{
  "model": "image classifier",
  "dataset": "photos of plants and fungi (iNaturalist)",
  "crop_scale_min": 0.7,
  "translate": 0.06,
  "rotation_deg": 10,
  "color_jitter": 0.2,
  "targets": ["order"],
  "norm": "batchnorm",
  "kernel_size": 3,
  "widths": [160, 320, 640],
  "eps": 1e-06,
  "lr_schedule": "linear",
  "final_lr_fraction": 0
}
Rows from block 7 of a small image classifier, named by matrix and row number. Each number is 128 + 32 x the weight over its row's rms, rounded and kept within 0 to 255. All counts start at 0. Numbers have three digits each.
Before each channel's rows are labels from the 100 images, of 14848, where the channel reaches its highest value: "strongest on" is what is common among them. Only what is clearly more common there than usual is listed. The data: photos of plants and fungi (iNaturalist).
# sq0: squeeze pointwise conv (model.blocks.7.sq.0.weight, 160x640x1x1), inputs 368-459

strongest on: order Caryophyllales; family: Cactaceae; text has "cactus"
sq0.137:140042107096142119134099149108146108204130104167117119156113149157173108187129141092089139149110154138184091122130110184066173150159191120101149128134094140128053156128100136075086130112089076083162062120170086100106176105195108135108148150079126210066165160106067132123095096

strongest on: order Apiales; family: Apiaceae
sq0.80:171185126108094133122108085178130139145083114104130063102117146134119138142128090187134107126134095160119147145136118149157163115028134079117147129159182143166206125125171144111128106129153161157169124138152156172153096157104135132100133176127095047089108144083125113139130165

strongest on: order Asterales; family: Asteraceae
sq0.65:142102120058096067133121103102085161133165123119056115121172156167131086147108118187134122094090226157141138124095148199121124148116161109067150157121120130138088067152148107093119061073158054087124148137218119067161085183144139082123183070112132166132139113125161030071161064

strongest on: order Lamiales; family: Plantaginaceae; text has "speedwell"; text has "veronica"
sq0.113:197093077145176074129112099120130123086124113092113078113123121069160059133099143188179127086107138140145192142090131125191101081133152093138166074143175168150108093185173136134125087074185131142146144126160166100158129152105170107132089098072126047161174156105206065123130133

strongest on: order Lamiales
sq0.116:138092117134096149178115153079058176107097122093181157094088071181098172143224109121164138096103233202077121156144142070145055084099137190167147145144099128133147166185018144130132154136149078122124166095104129102101111101130134105155101165096012156025196096144107136116085072

strongest on: order Lamiales
sq0.127:098097118055092149148164175092118112117183104182114188153138150157131116168143194132104124099099208148144095134100200025138092090143209206108083092136142148096142109178092137057152168112170136108144153112107152100178152109145131125152168133069129176159157155093114140136117116

strongest on: order Ericales
sq0.122:118100148112128145156137150113097121079170123171096161141112152107095044179140148152055087133089225154146145139108121049124103143127168171124095165118114160093092125182089104107163097047158125098121101154123131079167118094143127119109144156121106160140077113140087074108126061

strongest on: order Lamiales
sq0.83:072126140064057132072102124109138108129141099121143183172099098184113167098163150130096098048148151107095187128129176017111087125141142152103173145127137131063129156189099135082127138166168060143141151133063166131057178125102141139151089144103141069170151141073136128159123168

strongest on: order Lamiales
sq0.139:144071095091131132196119160088117123111156148089078178132039103109138060157089124186124083121106159130079140107118121068187146122143154116057132149110135166011125127167065099148119165142160093160141072167150156076111131171123178132116077128135093097143083167056195120110137130

strongest on: order Asterales; family: Asteraceae
sq0.145:098156175137083124086132115197069152144063111112207142159139145140121178077195088174138126134177145094057170217118146049197106144127137107150133171175167119144169181179151186134135156189183115141184141089098128217102150132121121147111090170151106104139106138136094098179136103

strongest on: phylum Basidiomycota; class Agaricomycetes; kingdom Fungi; order: Polyporales
sq0.105:097199134096050139092112121156147114146133122170140131175154123157129157156124148126160129113095154053108161154114141090117086168146175121120124151141137105125164146141140122070128101180172106123132132084176166166118136078118110138140092118147141108191119130151077082140187162

strongest on: family: Asteraceae; order: Asterales; order Ranunculales
sq0.85:162160111132112138188088075112140101130140166094097076103124137161145166142168115140156105108113184158148172141120149136063096140130185105121162125159085118166126134185074126192071104092150093069116152127182026136100120127125134105115144122108103087141125112182080095102197102

strongest on: order Ericales; family: Ericaceae
sq0.148:124117063085118108124125152107120084097175149148098132139140118089114079190138158100084094105135202150193136106104140083109090115108196151101137093110115171112136092245125091121161095037145126101095151162142203092159125136131130132103164177108116152219127129118101111074122121

strongest on: order Asterales; order Ranunculales
sq0.155:150117126148142141193142123147124160097088156064176080132151128161153175103172131138138115119176140142102147156166134186124121145141150140134186132135071138155153136212045152175078132073138171085120101151182102168170149184133128172186155154143118097128121088175111170115170097

strongest on: family: Asparagaceae; order: Asparagales; text has "yucca"; text has "pinus"
sq0.152:137150117167168109118223120115091137113098113141153049145067102127139082171082140101080137130112146116144143090178122129130194136141116145145119176119113160165077082149141125124110163125102050161157150091127127119083099070120134139099105149223073107093106163126112115110081135

strongest on: order Caryophyllales; family: Cactaceae
sq0.115:125129128059158155067132132136178132147173094205167093196087136079079100181126101142095123113148143072141150136159073041118148122155042101108167154125158117098121126171140126111157082104135105116153036115098161139126198151150111120099148223163132138141097107121054134133127153

strongest on: phylum Basidiomycota; class Agaricomycetes; order Polyporales
sq0.119:126163153080077106120156124215147103162170141159148136165136193158105159174136126120095086104104152026099148155127119090136127183120158079070103180172157112069149136151167127101134054142155131136173080110183141136142148047130112144086113154167145108172101122141129078146197130

strongest on: class Liliopsida; order: Asparagales; family: Asparagaceae
sq0.47:089095154154122138059195060118154088112031064145141119132122097046114042233147087157155143149145082086212184102165057121146198115116135094124120159094125180135143070183194138084115100082159115157146105095103135132151125145163125137143146159192121113087110155123134123109124144

strongest on: phylum Basidiomycota; class Agaricomycetes; kingdom Fungi
sq0.8:139186081101029097138109146151103131143169147114110074121155144167147152063098115077163095089089160097088084162097125109129117127183198112056091148170174151089144120114118156082103107160070119135154150114188109133127081095118135132096120143146112113153119140097110108144127127

strongest on: order Asparagales; family: Asparagaceae; text has "yucca"
sq0.121:159085137122134141082146160120115151151054109140058126107089106079119047173091109151142151114106126153129172081129092070098190091141161125117138184078097146095085080181128076115122081117092083161104088150107133095105085138139127124161152193159110202172105124090112091076161168

strongest on: phylum Basidiomycota; class Agaricomycetes; order Polyporales
sq0.49:074116133151053102146124121159105084113148120124143101083071142063103095082098126082147100041100049087125102125093088063117122095132145076078086120132032118066152133079169104074084137100078122104115134062160112119114115072098110116106056107132089100175075105080105103094076141