config.toml
model = "image classifier"
dataset = "photos of plants and fungi (iNaturalist)"
color_jitter = 0.2
targets = ["order"]
num_classes = 54
arch = "squeezenet"
hidden_act = "silu"
depths = [2, 4, 4]
label_smoothing = 0.1
learning_rate = 0.0033
eps = 1e-06
max_grad_norm = 5.0
weight_decay = 0.07
Rows from block 2 of a small image classifier, named by matrix and row number. Rows with one number belong to one channel. Each number is 128 + 32 x the weight over its row's rms, rounded and kept within 0 to 255. All counts start at 0. After the name is the row's rms in percent of the matrix's.
After each channel's rows are labels from the 100 images, of 14848, where the channel reaches its highest value: "strongest on" is what is common among them; "place" is the part of the image that holds the peak. Only what is clearly more common there than usual is listed. The data: photos of plants and fungi (iNaturalist).
# sq0: squeeze pointwise conv (model.blocks.2.sq.0.weight, 80x160x1x1), inputs 0-53
# e10: expand pointwise conv (model.blocks.2.e1.0.weight, 160x80x1x1, transposed), outputs 0-53
# e30: expand 3x3 conv (model.blocks.2.e3.0.weight, 160x80x3x3, transposed, each kernel summed), outputs 0-53

sq0.72 099 [136 157 114 105 136 104 177 121 175 144 170 184  81 128 111 131 128 203  57  95 141 156  73 142 100 182 136 120 145 168 107  95 108 131 105 218 130  76 108 124 123 109 142 142 125 168 231 133 128  99 179 138 156 167]
e10.72 098 [155 147 148 113  86 148 134 148 120 148  95 115 165 109 137 137 135 122 130  71 103  88 198 131  81  81 160 109 169 134 134 175 135 131 142 105 154 109 143 151 118  83 109 161 105 115 127 134 144 195 122 114 111 137]
e30.72 104 [133  81 122 136 175 116 102 134 147  73  86  92 176 112 107 109  97 117 134 105 123 125 150 177  92 163 121  61 131 116 142 120 146  95 147 108  89 140 175 134  80 118 149 108 156 121 131 143 148 133 142 106 134 111]
strongest on: order Boraginales; family: Boraginaceae
place: centre

sq0.18 093 [119 105 127 173 127 133 168 108 190 165  85 135  95  85 152 156 231 133 100 126 114 128  73 129  92 153 119 129  67 181  82 113 107  73 123 122 146 104 120 153  86  87 143 130 189 152 154 194 210 137 155 117  81 124]
e10.18 128 [ 93 120 114 130 133 137 147 121 149 120 158  69 116 117 187 142 144 132 158 126 143 131 129  87  95  96  89  78 116 141 116 211 156 145 174  14 138 123 125 143 113 143  92 118 145  84 135 121 147 147 157  89 156  90]
e30.18 083 [154 115 115 118 133 150 141 174 150 180 111 115 106  58  74  87 122 118 147 142 156 159 128 165 127  92 161  97 129  86 205 115 179 121 144  80  93 138 137 133  77  60 183 148 125 147 159 117 159 117 149 174  72 133]
strongest on: order Asterales; family: Asteraceae
place: centre

sq0.20 105 [131 113 111 111 135 113 112 123 134  76 121 135  90 107 100 158 124 143 135 108  94 122  60 151  94  99 141 143  98 175  78 121  98 143 132 122 131 114  64 188 120 118  91 134 157 111 129 109 127 162 114 133 130 158]
e10.20 109 [144 189  69 127 152 157 146 108 160 107 159  92  63  84  93  97 118 120 111 122 126 129 124 134 113 124  82 127 126 152 113 162 150 151 117  69  61 102  45  74 112 151 155 150 166 141 127 132 121 121 156 103 158  73]
e30.20 103 [132 125 142 138 127 165 129 129 181 117 104 124 106 100  42 145 125 130 149 194 165 139 122 137 107 145 158 116 155 102 173 115 178 140  74 145 105 166 105  82 100 107 185 158 103 143 161 172 127 115  63 161 141  98]
strongest on: order Asterales; family: Asteraceae
place: centre

sq0.31 096 [122 144 182 144 105 120 190 101 141 103 169 135  86  79 147 145 174 149 117 122 116 171 121 119 130 105 120 129  82 174 115 121 151 140 116 109 136  84  90 109 111  88 183 154 130 180 135 151 166 124 109 112 119 123]
e10.31 090 [ 65 143 154 105 101 144  99 174 193 161 125 145 125  95 152 150 110  87 136 159 118 172 165 121 144  88 119 101 111  74 157 141 183 143 162 156  77 101 100 152 124 114 141 124  98 120 156  58 203 113 147 122 161  99]
e30.31 100 [173  94 150 124 107 148 122 179 125 160  95 137 112 105  99 116 138  78 145 157 129 126 100 133 138  25 144  69  57 107 166 145 133 133 103 114 190  44 157 132 126 145 119 144 107 146 159 128 104 146 156 169 145 147]
strongest on: order Asterales; family: Asteraceae
place: centre

sq0.2 099 [162 104 158 119 109 110 192 105 140 142  88 176 176  41  67 132 144 125 125 176 116 148  96 112  86 100 107 154 122 121 144 141 121 164 124  86 105  93 120 143 136 114 100 117 147 152 105 157 209 151  76 129  78 113]
e10.2 106 [105 162  85  52 182 190 153 135 162  78 182  77 163 108  98 163 126 108 153 115 135 116  74 109 126 126 115 124 151 146  94 174 169 139 143 109 121 154 115  90 125 120 122 124 113 178 169 146 119 124 214  89 172  93]
e30.2 099 [ 60 149 164  90 116 133  74 201 180 145  79 113 114  80  63 126 130 144  98  76 156  92 108 163 180 116 167 118  73 123 216 113 174 119 122  77 141 117 149 160 124  99 150 111 116 157 148 139 138 160 116 154 124 113]
strongest on: family: Asteraceae; order: Asterales; order Ranunculales
place: centre

sq0.26 099 [215 144  97 113 133 146 134  83 134 174 118 191 167  83 147 129 106 162 114 161 175 160  95 132 129 111  71  90 144 105 110 142 114 174 133 107 135 135 180 127 141  67  43 123 132  94 135 129  98 108 169 145 117 120]
e10.26 088 [ 88 161 132 152 150 106 135 188  72 142 160 131 120 101  83  32  50 133 125 134 175 124 179 170 107  73 168  91 153  76 170 120 124 115  84 117 122  89 106 131 140 145 149 172 117 190 136 144 132  92 115 131 123 107]
e30.26 092 [ 81 114 148  92 148  89  98  65 125 129  80 125  94  93 144 144 128 135 131  71 144 131 180 169 156 186 165 201 120 122  62  49 150 130 132  80 114 175 136 155  75 112  85 106 163 136 103 131 186 109 126 104 147 133]
strongest on: order Boraginales; family: Boraginaceae
place: centre